A small sound classifier, trained from scratch: log mel input, arch tdnn.
Rows from block 5 of a small sound classifier, named by matrix and row number. Each number is 200 + 40 x the weight over its row's rms, rounded and kept within 0 to 999. All counts start at 0.
After each channel's rows are labels from the 100 clips, of 14976, where the channel reaches its highest value: "strongest on" is what is common among them. Only what is clearly more common there than usual is listed. The data: read English sentences (LibriTTS-R).
# conv: pointwise conv (model.blocks.5.conv.weight, 128x128x1), inputs 0-63

conv.85,182,142,230,169,218,258,171,177,137,214,173,162,146,274,111,148,161,257,186,213,251,216,211,192,217,155,121,179,233,238,196,177,191,184,133,136,135,198,256,199,228,198,164,163,148,193,185,90,154,123,164,212,184,138,217,189,203,182,166,226,131,163,199,167
strongest on: voice: female

conv.49,189,174,178,191,208,207,182,189,202,203,190,200,211,244,131,186,172,206,200,254,185,191,236,171,256,143,246,175,211,177,260,191,206,199,223,135,223,185,194,194,195,173,147,245,256,194,180,259,99,164,197,203,210,128,185,182,191,216,204,210,250,151,190,154
strongest on: voice: female

conv.20,202,176,215,281,210,194,209,215,181,216,224,165,153,166,237,206,121,166,171,175,203,195,141,195,195,224,208,212,223,218,175,203,277,192,200,189,241,196,173,192,200,182,215,174,197,281,205,217,207,268,118,177,217,211,215,118,118,171,188,198,212,169,143,231
strongest on: voice: male

conv.28,182,172,138,237,208,242,200,219,215,126,126,219,229,184,116,176,179,211,210,284,139,192,242,175,263,188,227,176,252,172,278,235,121,231,178,171,117,148,143,198,215,178,190,238,235,123,146,230,195,182,234,176,239,190,176,153,160,260,243,258,226,196,145,190
strongest on: voice: female

conv.116,214,215,190,184,218,165,207,172,196,197,210,227,217,153,236,164,215,164,168,167,184,203,109,186,107,237,97,193,146,166,166,200,212,214,182,215,175,228,178,205,208,209,244,98,83,214,191,106,240,217,220,170,203,240,204,176,207,204,207,222,93,219,191,232
strongest on: voice: male

conv.80,169,172,242,174,214,255,179,151,142,218,165,146,147,265,141,131,178,261,151,203,257,223,179,189,217,178,121,181,236,260,191,181,187,193,136,162,88,196,262,190,242,218,189,158,145,177,174,93,182,141,190,190,188,164,219,169,208,170,170,195,130,177,211,192
strongest on: voice: female

conv.100,202,202,97,214,177,241,211,199,270,162,161,219,214,121,104,220,189,170,212,197,108,180,236,269,186,186,178,264,267,87,192,222,121,212,214,140,213,203,119,193,210,154,191,182,169,154,174,162,152,199,218,173,214,164,211,242,172,196,214,175,176,192,158,180
strongest on: voice: female

conv.62,166,232,220,223,91,259,212,214,226,188,205,128,183,229,196,258,192,222,227,225,219,235,210,192,158,203,201,205,276,211,206,186,147,224,203,173,138,162,250,159,201,238,202,227,224,152,222,211,199,241,178,144,216,192,253,261,184,163,179,39,201,192,272,217
strongest on: voice: female

conv.27,185,177,153,200,212,215,190,169,233,164,161,247,221,205,123,147,192,235,155,324,151,190,249,175,240,173,233,176,210,159,322,223,123,269,230,161,165,192,161,190,225,174,175,240,239,145,156,244,173,174,230,161,281,171,199,151,161,200,214,227,233,192,173,172
strongest on: voice: female

conv.114,191,166,202,200,226,195,182,220,144,211,178,194,187,232,109,191,186,204,226,218,217,188,234,160,288,125,253,164,208,225,225,218,209,181,189,124,218,193,212,200,204,174,136,247,258,183,195,249,84,150,221,249,190,103,170,180,229,249,212,244,253,158,178,146
strongest on: voice: female

conv.90,256,257,194,172,246,169,162,256,162,197,231,177,153,157,210,260,232,196,116,185,182,204,134,179,152,226,197,177,161,168,191,278,213,227,259,206,255,273,176,185,262,201,233,167,172,177,238,200,219,118,241,231,216,226,223,98,237,134,147,186,201,233,185,202
strongest on: voice: male

conv.51,259,162,221,192,291,141,193,192,129,227,177,264,204,200,179,129,201,181,109,156,245,194,171,171,227,220,206,167,117,219,170,201,228,203,157,177,230,235,217,214,225,194,233,192,204,233,179,189,217,165,229,217,200,220,173,97,219,216,218,290,209,203,152,219
strongest on: voice: male

conv.102,172,174,223,162,176,176,194,133,244,249,231,237,220,286,154,149,180,233,103,254,193,200,253,179,209,164,239,182,159,164,265,175,205,242,297,173,225,238,219,182,219,193,159,240,241,204,186,253,176,202,180,142,240,168,254,201,150,134,170,150,239,165,238,171
strongest on: voice: female

conv.58,152,182,203,214,145,201,215,110,217,193,132,197,212,182,224,120,193,196,231,161,208,209,136,192,132,226,140,205,204,219,151,128,172,204,141,223,114,116,208,197,174,215,227,140,118,195,129,105,227,244,181,142,197,228,197,245,184,221,216,185,134,201,221,227
strongest on: voice: male

conv.50,216,151,204,219,255,154,187,200,136,209,146,252,192,218,105,141,185,214,209,179,211,181,226,146,295,149,252,149,167,230,193,204,205,162,163,153,205,199,203,223,196,178,163,247,256,194,171,241,155,144,231,264,175,158,148,149,229,243,220,315,252,169,147,167
strongest on: voice: female

conv.54,203,215,189,184,211,169,208,174,199,197,205,218,215,168,233,167,211,171,177,177,178,204,106,184,115,235,90,192,150,167,175,205,210,219,184,219,162,226,178,203,212,210,240,95,74,210,189,109,239,217,212,163,207,240,208,187,203,202,206,211,79,217,193,228
strongest on: voice: male

conv.125,185,160,149,226,216,244,189,206,200,159,132,221,220,194,107,169,171,223,199,259,152,191,251,170,272,157,247,173,256,172,260,232,132,198,198,152,166,172,160,197,228,165,160,254,254,143,150,251,127,161,229,191,213,145,184,147,170,256,231,262,247,171,158,164
strongest on: voice: female

conv.126,180,174,171,225,207,253,190,275,156,160,123,171,198,197,124,236,179,187,255,234,195,194,241,168,284,163,243,169,272,220,225,232,148,161,151,153,158,129,189,202,187,183,172,251,252,152,186,239,164,154,213,254,174,155,157,172,216,281,222,269,241,178,151,178
strongest on: voice: female

conv.107,172,187,211,180,140,233,189,184,230,209,225,181,202,281,160,223,171,238,152,261,208,222,251,175,219,161,242,177,229,182,257,185,181,228,267,139,199,200,233,168,223,209,158,250,250,169,204,252,145,186,167,146,227,141,278,222,140,149,172,126,242,163,252,175
strongest on: voice: female

conv.89,187,182,147,204,212,215,194,174,235,156,160,251,220,201,129,151,200,231,172,341,146,189,242,176,231,191,222,176,207,157,338,222,126,292,217,175,154,183,154,192,217,178,193,231,230,149,158,235,202,182,233,164,301,199,190,150,169,204,221,237,222,206,164,185
strongest on: voice: female

conv.112,187,176,144,234,212,239,197,190,229,142,132,228,231,195,115,154,184,225,178,292,135,192,247,171,256,189,228,172,247,160,288,232,117,243,205,178,139,170,147,191,230,175,188,239,235,128,138,235,195,183,236,153,254,194,193,146,142,238,242,239,228,199,158,185
strongest on: voice: female

conv.52,221,160,210,215,255,172,188,194,119,214,147,242,187,218,112,134,196,203,183,178,227,187,230,143,293,158,259,147,184,238,191,211,211,170,159,156,221,204,213,210,211,181,166,249,259,187,180,247,154,141,238,269,180,159,146,148,238,231,217,298,259,182,157,167
strongest on: voice: female

conv.104,190,177,180,195,207,206,183,191,201,201,186,201,211,241,137,185,177,207,200,253,186,192,235,173,258,150,246,177,210,181,258,193,203,198,221,144,222,185,194,196,196,176,152,243,254,191,180,258,115,166,200,205,210,137,183,179,193,218,206,213,249,160,187,159
strongest on: voice: female

conv.123,236,180,201,183,276,152,195,167,152,211,186,239,225,197,184,107,207,165,110,184,218,192,198,160,253,215,232,163,130,222,195,223,231,196,156,218,218,261,196,207,228,194,216,210,212,210,185,202,213,165,237,223,195,222,173,94,225,216,212,327,224,206,160,205
strongest on: voice: male

conv.8,190,184,150,201,212,211,193,165,237,160,164,256,218,203,131,149,200,234,161,339,147,190,244,176,224,189,224,176,201,155,336,220,125,292,225,175,161,191,157,191,221,179,189,232,232,152,159,238,199,184,231,159,300,195,196,155,164,190,212,227,224,204,170,183
strongest on: voice: female

conv.1,181,173,169,184,198,203,188,145,234,184,185,256,215,220,127,144,185,241,134,317,161,191,249,175,221,164,234,176,188,159,320,207,141,273,255,156,185,210,175,187,222,175,165,238,239,164,167,248,166,177,213,156,281,160,220,166,158,165,193,202,234,181,195,166
strongest on: voice: female

conv.36,183,186,249,154,180,169,191,225,107,262,253,139,129,260,169,242,209,185,242,186,276,190,235,183,238,184,235,180,158,259,209,149,261,160,199,192,249,212,254,215,160,211,186,240,246,272,252,239,201,187,156,275,157,206,187,213,268,189,145,195,235,193,216,191
strongest on: voice: female

conv.84,198,165,208,213,235,189,182,221,137,207,155,214,194,225,103,169,189,207,224,200,216,188,230,151,302,125,255,154,207,230,207,227,198,173,175,129,203,198,211,202,211,175,139,250,257,167,188,245,114,144,233,260,183,114,162,171,235,255,222,265,254,164,172,149
strongest on: voice: female

conv.110,167,172,221,167,157,204,190,163,234,241,231,202,208,293,137,189,168,227,138,270,200,202,250,177,219,149,242,181,197,174,274,172,202,226,286,136,224,215,225,184,206,188,149,244,245,204,197,253,126,186,163,157,229,129,250,195,158,152,171,151,242,156,237,161
strongest on: voice: female

conv.34,183,160,139,238,214,251,195,220,199,142,123,222,225,185,110,179,169,218,213,257,143,196,249,172,272,171,240,174,260,172,255,234,127,199,181,161,142,157,150,200,220,174,173,249,248,137,149,242,157,172,231,192,213,164,177,151,168,269,240,273,240,178,147,178
strongest on: voice: female

conv.59,180,169,140,223,214,235,194,214,214,138,132,221,226,188,116,169,182,215,206,291,142,189,246,175,266,178,233,176,244,169,285,234,123,229,190,160,135,157,148,197,217,172,181,243,242,126,147,237,173,172,234,184,239,174,176,150,169,258,238,263,233,191,149,180
strongest on: voice: female

conv.40,188,166,144,242,216,250,193,206,210,150,127,233,229,190,111,172,170,228,191,257,143,199,248,167,267,165,242,170,258,165,257,239,128,205,198,167,154,173,153,194,239,171,166,251,249,141,144,246,153,169,229,174,219,159,194,147,150,255,236,253,241,178,155,171
strongest on: voice: female

conv.35,207,192,107,194,183,217,214,204,251,187,163,214,206,120,89,218,186,150,242,176,130,171,212,282,182,176,173,273,231,102,168,215,156,202,222,142,257,209,124,208,204,147,183,162,156,189,184,149,143,204,211,228,201,156,195,245,204,205,207,204,173,185,151,172
strongest on: voice: male

conv.25,210,167,195,204,240,192,187,213,142,205,167,218,185,221,114,170,189,203,209,211,210,187,245,161,294,142,267,163,204,219,219,210,210,179,178,141,239,198,201,204,203,174,147,256,267,191,192,260,119,152,223,272,188,133,157,170,229,237,211,280,268,176,169,154
strongest on: voice: female

conv.64,205,189,156,211,223,212,193,135,237,164,172,259,216,196,136,131,202,238,121,297,144,198,249,170,223,192,223,172,205,147,295,223,126,275,237,194,172,219,159,177,245,186,184,232,230,145,158,238,205,188,238,135,276,199,224,161,127,163,207,194,224,208,185,182
strongest on: voice: female

conv.0,181,193,233,168,187,179,191,246,106,232,219,118,138,239,166,246,212,187,264,176,263,191,238,181,254,185,235,177,169,285,193,162,249,161,173,189,221,179,238,219,153,216,190,245,248,258,239,234,208,184,168,305,155,210,159,210,275,219,159,217,233,199,191,194
strongest on: voice: female

conv.94,186,189,254,151,175,166,193,215,118,276,266,143,129,269,176,242,214,184,231,188,278,190,232,185,227,192,232,182,154,247,213,148,267,161,210,198,257,222,259,214,165,211,192,236,244,276,256,239,207,193,155,258,159,215,197,212,263,175,142,182,232,197,222,195
strongest on: voice: female

conv.15,160,227,218,226,106,260,206,223,222,190,200,122,179,221,208,277,193,225,243,217,211,221,209,198,151,201,204,210,280,207,200,185,152,208,209,175,143,146,239,182,190,228,200,228,223,162,222,218,194,240,177,146,204,188,241,272,180,169,181,33,203,193,265,214
strongest on: voice: female

conv.71,179,144,230,170,216,260,172,176,138,214,172,160,146,274,112,148,161,257,183,215,251,215,207,192,217,156,120,180,234,239,197,177,190,186,134,137,133,196,256,197,228,199,165,162,148,192,184,89,156,125,165,210,184,139,217,187,204,181,167,224,130,164,200,169
strongest on: voice: female

conv.66,164,224,216,225,102,247,208,228,226,195,203,126,181,225,195,280,188,220,238,214,212,218,214,203,149,201,199,215,267,202,196,190,152,212,212,165,148,156,239,184,196,224,201,227,217,169,224,207,192,243,172,137,207,187,244,275,175,164,180,19,198,190,262,213
strongest on: voice: female

conv.56,173,209,213,196,187,212,206,170,184,191,192,173,176,184,214,172,193,213,183,178,208,217,123,190,133,240,88,202,205,225,169,191,195,202,144,211,109,200,210,197,217,223,237,114,89,202,190,81,233,222,186,136,197,235,214,180,188,175,185,181,84,206,199,235
strongest on: voice: male