{"dataset": "read English sentences (LibriTTS-R)", "optimizer": "adamw", "steps": 18300, "batch_size": 128}
Rows from block 6 of a small sound classifier, named by matrix and row number. Each number is 500 + 25 x the weight over its row's rms, rounded and kept within 0 to 999. All counts start at 0. Numbers have three digits each. After the name is the row's rms in percent of the matrix's.
Before each channel's rows are labels from the 100 clips, of 14976, where the channel reaches its highest value: "responds to" is what is common among them. Only what is clearly more common there than usual is listed. The data: read English sentences (LibriTTS-R). In brackets: how many of the 100, against the usual share in percent.
# conv: width-5 conv (model.blocks.6.conv.weight, 128x128x5, each kernel summed), inputs 0-127

responds to: voice: female (100 vs 52.1)
conv.8 101:524490441472448489502451488474524502465474459505471505466497493506467464465505451489500508489475493464501506519464490504502501457453494465473495510509492483496522437498463504472495470444503465491496505474467506517475506469496467477501521460470476473441501475480490456488460451498517519493467472498469502514502475513508490495502457499507495490506473457473491472494505452494496495511505

responds to: voice: female (100 vs 52.1)
conv.101 064:535516488475478497500454520494548534458494487503496500448515451495494485486505494517533498523492500492526496538443499511535526474446469445490489497531507496505528473511487498482521463452505484531520503496494535499492500469519476477495537491494492464446511492494520451521434473506535541504451492509469497526532497530498497513526493515499534499512476483472447494470497461499511517517500

responds to: voice: female (83 vs 52.1)
conv.121 082:522483492456486495499454481496503471490486507507491503542473506472494483493502498483498489482492496512502477501424489490500473482476449424495466486482492485494510484485502485532494549467501480482467497492494469512479497550498464524475511499488482436463492480481482477482423483483480492497432477491451479511470493485488497478474502482493494503498453487447510490454482459496479497511496

responds to: voice: female (100 vs 52.1)
conv.122 127:499491463466455492503439490485496494457492474504475505443491470511487469473498463490498511489481494479499510496447493495500494458447504447492500514496486485490503447494473509473495454436505468490489504479486495520496507458495461468506496472489479462431495497484492451490440455498500495487453492490462508496494480499514492492494470492510494493496466462465468490504510445495493495502507

responds to: voice: male (100 vs 47.9)
conv.73 127:449475522505516506500509478508451468518486510502514498533472544499491513514472512474462501472511511503460500454519509470455471512520464519490495500456456497472439517477512502515467526514505510467455502514491469499474502523458511518500454506489499509514457472499480517477523514488468455466514477452507500460469514459500507474472506473500462514456503514503548489467501508499478460451501

responds to: voice: male (100 vs 47.9)
conv.36 128:451468517505514505499510469505455467519483507507509498532477546498487512512474507466455500462510511499458499455520508470455471512522473520488494498466459490472444516481510501514460524516510509457460506510487466500471502521459511517498458502486494510516458469492471519467524514496464455467515475456509499460468510466500506481471501473499454513460502512503550487475500509497484459455499

responds to: voice: female (100 vs 52.1)
conv.39 126:542526489488487493499486527486558541473484480496492498465527462488487487484518493527539492529488493486537489550471492531547536485466474472481483491554520508518530480518481489482532472479494490533535495492487542490479495475536486481487552485486502482478524479504530469529467481505551552518475484521484488538540492556488493519535488527494539490527492489489462486475489487503516532521496

responds to: voice: male (97 vs 47.9)
conv.108 074:484449450510485485498514443479480455528504476486455501519460513509499481480518459454470508443482469484494506487524474492492459504536503524493496514503530500517499479463476502487474504507462487438477482456498460509499500496496497501500489473499492519513510500491444533442526496461485486536525509530517497491458456506505486456459469466507459458509512486516515500504504509493457495496501

responds to: voice: female (100 vs 52.1)
conv.76 071:534520495477484498500460523495551538458493489502499500450518451493494488488505499521537497527493500494527495541446500513537530476446467447489486496533508499506524478513489496484524465456503487533523502499494539496490499470521479478493539494494494465451512489497525452525438476506540545505453490510470494527536500532495498515529496517498538500513479487474448494468496466499512519514499

responds to: voice: male (99 vs 47.9)
conv.116 066:442475466483499484508510473476463488535483475473442514535515527536462490496518445481483523470488457456497525464510465509491497516540461509488503535528513494518448501503479513497491516498452490459521478446463488515486510507502481513516469470475478499504499486492473537472511516492484467527501481514487517464491446527525485506497448506523479443505482495487528477465518506500503502476513

responds to: voice: female (100 vs 52.1)
conv.12 084:486548523494507503501479554506510563474505505503512502463540438511502506504487515545534504558505509503513509504477509510523552491467486478507511504513470492482462506533506510496528477472513507567533506513502551505516503483514500491510499512504500489467483516498553470555473494523523514471480505473488517491558513510512502540549510537503547514488496506493433503487509483498537511475502

responds to: voice: female (100 vs 52.1)
conv.65 121:540527490488487494499485529488558543471487481497493498464529461488489488485516494528540492531489494487536489549470493529547538484465474471483483491553518507516528481520482489482533471478495491535536497492489544490483496474536486481487551486488502482477522482503531468530466481507550551516474486519483489536542493553488494521537489529494540491525491489489460488474489486503518532519496

responds to: voice: female (100 vs 52.1)
conv.124 125:541526490488487493498485528487558542471485481497493498465528461487488487484516494528540491530488494486536488550471493531546537484465474471482483490554518507517528480519481488482532472479495490534536496493488543490481495475535486481487551486487502482477522480504531468530466481506551551516475485520483488537541493554488493521536489528493539492525491489489461487475489487503517531520495

responds to: voice: male (100 vs 47.9)
conv.26 121:464473533518529510496524475510465465526488513503514492539479558489491525522471513473463491471519511502462490465533508468459469521532480532494489490467473506480459532483517492517467530532508521466466503514491464490482495527461524520490467506490507521533465481506475529474537524496463464479528483467523490469466514465490510484469505473493465513463515525515563491482491523502487463464495

responds to: voice: male (100 vs 47.9)
conv.98 125:449469518505514506500510471507452465520486508505510499534474544500490512512474509468458501464510511501460501454521509469457469512522472520490496500463459492472442516480511503515463526515509509459458505511490465501474502523460510518500456504489495510516458472494472520469525515494464454468516478456509501459467511464501506479470504472500457513459502512503549490474502508498482461454501

responds to: voice: male (100 vs 47.9)
conv.78 073:451465460512493478499522461470458471527493466476446503503471491513486483479516453469479511462479459471498510466525465493497471510538494525473498517501523510518467488468466505476483490515451491459490473448486471504488501482501499494503465458488498521522504488500460536460525502460481469533525493521518502469472448504509480464470458475509473450501516491519493489496508518491464500478503