Weights of a small sound classifier.
Model: 0.634M parameters, log mel input, arch tdnn, norm batchnorm, activation elu, depths [12], widths [128].
Training: adamw at rate 0.0047, batches of 128, held-out accuracy 99%.
Rows from block 5 of a small sound classifier, named by matrix and row number. Each number is 500 + 25 x the weight over its row's rms, rounded and kept within 0 to 999. All counts start at 0. Numbers have three digits each.
After each channel's rows are labels from the 100 clips, of 14976, where the channel reaches its highest value: "top examples" is what is common among them. Only what is clearly more common there than usual is listed. The data: read English sentences (LibriTTS-R). In brackets: how many of the 100, against the usual share in percent.
# conv: pointwise conv (model.blocks.5.conv.weight, 128x128x1), inputs 64-127

conv.69:468482492470472527474465494503496479480474495529469449474462487481458511490493533515524536525527475491479486481487543527470527495522522496483465487518491512476475525573511508485488507496506519
top examples: voice: female (100 vs 52.1)

conv.107:482495480472479504467488544488505473473505490505468464471503483521456508501480567526526522539529471521470484507470533493506530501528527492475466483532451504471507519546482521460464492491515498
top examples: voice: female (100 vs 52.1)

conv.117:483470490520456492550520482466493524539513483481531502527457523474492476524520499495493464521505550470526488532540502503518482511502498493532538495496508478525476479471477471496524528484496471
top examples: voice: male (100 vs 47.9)

conv.46:526480484500453488472482484459497496497506492482509493503468485530479477504472496475479456499473468544497499469501491473525455501477475496509498523470492488501548476467470522470477485493531449
top examples: voice: female (85 vs 52.1)

conv.34:489483469536482493477521549518521485477530488458540524478530516529513521521460481517523515465517503535479482471494512506535529509517513496482527517519513502479536518490457472471463501489506489
top examples: voice: female (100 vs 52.1)

conv.4:476483493498495505516493429500471526524501479507502482532492515478496456503503498467453441502469508467532489488507484504498436497470471507530501506463509473531479441472501477512503517480494512
top examples: voice: male (100 vs 47.9)

conv.123:482452469518453499514488465516513509528498453486544472515468529462534533518498445499500531488504529479518465471571481524499509505501505490513534517492542462513489517514537495514517516457495503
top examples: voice: male (76 vs 47.9)

conv.40:481472460529474502476521547518518481478522485463535518474522521531503517528455488520525517471521505538476479469492518515528531515521516494481522518523514500475537518496462473474459511486510496
top examples: voice: female (100 vs 52.1)

conv.12:487500473509540524497454460552497512510509484529466485521537519477528506474491486497497493483506475471522496454467481532496490501504499508514504490497487478522490494496526492517479520485487562
top examples: voice: male (100 vs 47.9)

conv.122:458449417515530509509470479522495514522545473527485433521505545461526498496521505494500494518504502474523481492515486527537496509502496490521530455495452468521481496497522495517512537474490528
top examples: voice: male (100 vs 47.9)

conv.90:479446465511470496532545485461489518530524482500523478520458523499486473548526526502492466535516533491522484548530520493530490517512503482527526479506479476520487484482482470503523523482509469
top examples: voice: male (100 vs 47.9)

conv.115:483475496520454491548518476469492525538510482480532506528458521468492476520518493491490465517500549461528487527537497502511476508498495496532537500491516476526469476473478469499523526482492474
top examples: voice: male (100 vs 47.9)

conv.3:488481501517454481542528474466490523533509481484533507527463514472485472523519498491488465519498553459527487536535495484508472504496494498529533497490513475525468476473476469500521511482488471
top examples: voice: male (99 vs 47.9)

conv.58:509513512487516497486459446502480517507498485504463503524517485504501462445485500478473452491476465497525495445452479493499455480478480512520469526475506480525506462473504506514474493486507510
top examples: voice: male (100 vs 47.9)

conv.60:515525520494518503480442462518497513501498479505466518520527486501514497419481494489492484484493455497521490424447490506497482480494491510513474521489513474521505485491514512520475495479502515
top examples: voice: male (100 vs 47.9)

conv.70:499538504489522503474515494504486490454508558481477518488537492508497487490509475522507470475504488474481549509480510495488479510508520519473492467524465551485488500459489448469517475556476497
top examples: voice: female (95 vs 52.1)

conv.118:538534549512450496528508460492503514509428485455525563517496454517488496497460461503508497453514506472516497492497506491438497500511505519513492542505565480518499497494481466494485454486490467
top examples: voice: male (100 vs 47.9)

conv.116:475482494499494505515493430500474527525501477506503482534491515476496458503504497467457443502470509467533488488509485504497436496471471507530502508462511471532479445472501476512505517478495512
top examples: voice: male (100 vs 47.9)

conv.81:472447473518468512542477460491502528553502465489533479537466540456515501506502469484494491502498538476534476484556491536506477511494491492541533513478524463534492492496519486494514545467506504
top examples: voice: male (100 vs 47.9)

conv.29:478509490495524523495508473525486486468483571493483498481511507483521497504499467520493471478510505473476560500492501526468462514512521514469498478526488557480484491487520445474512499568489526
top examples: voice: male (98 vs 47.9)

conv.20:537533549511448493531508458490503515511430486451524562517495453517488495498458462502507497454513509473517497494500506490440496499510503520514493542504566481518499495494477467493484455486490467
top examples: voice: male (100 vs 47.9)

conv.24:484491498493502501507496426498470526522496484505490482534498507485493457506503498463455443500464499477536495487499484496494435495466467509531494510459510476534487446472504484518503509484498515
top examples: voice: male (100 vs 47.9)

conv.86:477442472520465506541478461493508522552491466485537479530463533455518513508493452485498513492498537485528477476564484534501487511494494490536534514478532466528497507510531496494513533469507502
top examples: voice: male (100 vs 47.9)

conv.9:497485489491494488490492467475483520519514486502483467530492485510478454495500518454464452520458476520531496485484485469524439493463459505535485517448486479531517449470485520500495496487522486
top examples: voice: male (98 vs 47.9)

conv.99:492483502518454474545534482465493521532508479484537511524464508475488473523519498494492469517502558460524485539536498475508479503500497495528534495495513473523467480475476470498520503479485468
top examples: voice: male (99 vs 47.9)

conv.37:482450470512466495533544483460489519529524486496525482521456525499484474548526524501491465534515534490523488547531519495530488518511502486528527482505483480521488482480480469503525524486509468
top examples: voice: male (100 vs 47.9)

conv.61:462452423511534505495468486517497511513555471532485435518508544467523501494527514496501492525504495480520480492508488519545501506503497489516525448497436467518485497497520501520513535472493526
top examples: voice: male (100 vs 47.9)

conv.51:491452487514460505538481465491515521548488465488539485526455530458519515504496444483499526489493537486525474476566478534495496506488492489531532515474535466525500515510535506491512532468503501
top examples: voice: male (99 vs 47.9)

conv.13:509456458505480485478472504461501487504518496500510466491465490515506487491504501470478473518466478554485496464519485472542454500471473484505507500464472494490546478487501542469505490496528466
top examples: voice: female (95 vs 52.1)

conv.96:486462481517461485540543487460492520533520482491531493522459516491487473538522514501495466528513546479523485549534513485525489513510503487529532486503491477521479483477477471499522515483500464
top examples: voice: male (100 vs 47.9)

conv.75:492501515511453482531533461478482525527496478479528517528477498478475459515504498482474457507487539453529486521517492476493448496486485507528516510481525471527466460470468464504504498479486478
top examples: voice: male (100 vs 47.9)

conv.92:487518493468499488482504547476500485490514492503465484482521473531440495499485573503519505540506473520482487533449515468513527499506500500490463475506447505483510510520468530468456478493507489
top examples: voice: female (100 vs 52.1)

conv.21:460484465491519516486503468516483487466502558484465474486504514498514489505505478523498478484512503490480553505496492517487472520515524520471500471527473546483501500473500433468509500556486521
top examples: voice: male (94 vs 47.9)

conv.63:468478490502493507523497433501476528529504476507506480535490519472496460506509499470462447507476516461535487494515488507498436499476474505532508502466510470533476450474503473511508522478493515
top examples: voice: male (100 vs 47.9)

conv.7:460449411510530509510468482519495513523542469530484432520503541463526497496520510496502497521506500478522477496516487530535501507503498487521524451497447464520483499498525502518511538470490527
top examples: voice: male (100 vs 47.9)

conv.56:507495501493488489497494445484476524517500482494495488530493484504481449494494502462458435502461485503531493484489483473508438491466465509531486527459506476531509447457476505507496493483515490
top examples: voice: male (100 vs 47.9)

conv.54:475485493495497503510497432498466524520501477508501480531496510480496461506503501465448439503467503471532487488505491499499437496468469507527497504461505470530479438479503478513505511477496512
top examples: voice: male (100 vs 47.9)

conv.125:485473461527477497472518548514521476469527487467534514470521516527510521522468486527527522475526501535471481469497520511531533513527523492474524512530506501471532523500467476465469501488506488
top examples: voice: female (100 vs 52.1)

conv.50:515495501525480502507499510514537481488492466485536525475473518479546546495498454516520548474508521501474463472547487528496531497507517485479537520506537479472505542516513503467501503468495491
top examples: voice: female (100 vs 52.1)

conv.23:477489499499492504515502428500473528526500480505502485535494512479488456509507500466457444504471509466535490495508488497494437496471470508531501509462512473534477446473498476513508514481494512
top examples: voice: male (100 vs 47.9)

conv.30:463467457510456517456500521513497488487504491483491459479493534523471498523463513509524514498521500542484483469482549533504522520519511496491509540516510508482522512507467475483457544492544499
top examples: voice: female (100 vs 52.1)

conv.82:487466486515456490540537481459491522532517487484528495524456522491482474539522512498493464527511542480525490545535512496523486515508500492529532493501497481523483481473475469500525524488504465
top examples: voice: male (100 vs 47.9)

conv.44:487505507493501501498503487509500512501500626495482490511502497493490500497496496495505503498500500488508623506496497496487497501499497538506495500494505565511491505498489485488497500623498507
top examples: voice: male (99 vs 47.9)

conv.83:462451419509534507497466487516497511515551469533484435518505543467524498492526515496503494526504496482521478494510489525543503505502497487516523448497438465518487499497522505519512536470493525
top examples: voice: male (100 vs 47.9)

conv.94:514512528470530477490483516453521497492492496533489497496481458465521526465546497507517550527507481475498490527516502470486525479505508494495475456502474502492471526551533540497554461496478489
top examples: voice: female (100 vs 52.1)

conv.88:478480449512548523500461470546500509513523482537474462517527532472532511489502494499499496496508485476519493467479483535513493508507500500513515474500463475518492497498530495519489529483494566
top examples: voice: male (100 vs 47.9)

conv.39:492490493495490495476493540491520462463509485508498487456501485501501530497506510563528545513541481506454479497499531498506532505542562488460494485563473496456499529557506515453508485485502482
top examples: voice: female (100 vs 52.1)

conv.66:515542524476522486491506527471493500496517502508452505501530472536444471491504568490502467527490464511500502534438507456514507496492487513506464492489460506503511486493470531476477480503506487
top examples: voice: female (81 vs 52.1)

conv.42:468472454505535508502467451518484515515524478530468448524504539468520485495510494482477467504485493468526490474493474517516454503486484501519516471481468472524480470481519483520500529479492541
top examples: voice: male (100 vs 47.9)

conv.31:483491500496496499508500427497476528525498485502492480538497505487485455508502502459460448504463500480540496492500481490497434495466464508534494512454510477538488449469495488517506508486500510
top examples: voice: male (100 vs 47.9)

conv.2:490482493494499492494501462486465527523513492510490475532498503511483443508502521456442443516464488512533498490491493479515445493465458504535489513457494484533509434483498511520494508492518498
top examples: voice: male (100 vs 47.9)

conv.73:515522519491516501478445460512492514501500480503465515520525485504510488422482496487487476486490455499521490427447490502500475478491488510515471524486509475521507478488511512520474493480506511
top examples: voice: male (100 vs 47.9)

conv.18:514531524499520508484439464526502513501492475505472527519532489495520509419479488493498494478498457491520487422451489513489492483498494512511481517493520471520500494495518508522476497475495522
top examples: voice: male (100 vs 47.9)

conv.91:474479470494524503500475443503475517512513477524473455525497531474510475502508499475461453507476495469527489480494478508508437500477477503519506476473479471525480453481516482522501524478494530
top examples: voice: male (100 vs 47.9)

conv.120:484506506492501503496502485511497510499499622493479489508502496492489497496496493495503499496498501485504617506496493496484492502497496541502495498494505572507488503496488481482498498621495509
top examples: voice: male (99 vs 47.9)

conv.43:479480450511547524499461470547500509512523482537474462517529530472532512488501495499499498497509484476519493467479483536513495508508501500513514475500464475518493498499531497519488528482493568
top examples: voice: male (100 vs 47.9)

conv.48:478509489499521523503498468526488487474481562495488496483505503473525498493497459521497477476511509467477554495498499532466467512513524515470502484524494550481480496486523443471509498560488523
top examples: voice: male (98 vs 47.9)

conv.57:468486472484519515473517478501479489461501569481455479487508520521502486521503499511489470491502495505482561510483495507489461520506509518473491465517467554486511488485496446470504501566492519
top examples: voice: male (79 vs 47.9)

conv.14:500483490496492487489491456478479519516508484498497477526488488505490456492502505456457441508455481515527493479495486474518438491460461504531492521452495478528515448465486513503500495484523484
top examples: voice: male (99 vs 47.9)

conv.45:483453472512464494533545482460489519529522486494525484521455523499483474548525523500491465533514534489523489548531519494528488518511502486527527483504485481521488482480479468503524523487508467
top examples: voice: male (100 vs 47.9)

conv.35:465486469488522517485508471512483487464499564484462477485505516504515492512507483522495475487511499494479557509492494517485468521514521518470496469527470551483503496479505437470513502561488521
top examples: voice: male (93 vs 47.9)

conv.76:497516507498523507489446450525489517508502483510452505525528497493514485433488491486486472484490462485525494435451481507496471486491488513519482514485508479525495477483511496517478502484493527
top examples: voice: male (100 vs 47.9)

conv.79:516497501487481483481481478459484515507502478492489486521484475524477455493484508465467451503466461525520488476481491469516443491470467505525477523463492473522527453469473516496482482478521462
top examples: voice: male (85 vs 47.9)

conv.62:512537517470523482495499523473493501501520493508452502501534479540449470489507577485505466533489464515500494525441507461519509495491482513510458500485465498503515487491472537478479488494512489
top examples: voice: female (89 vs 52.1)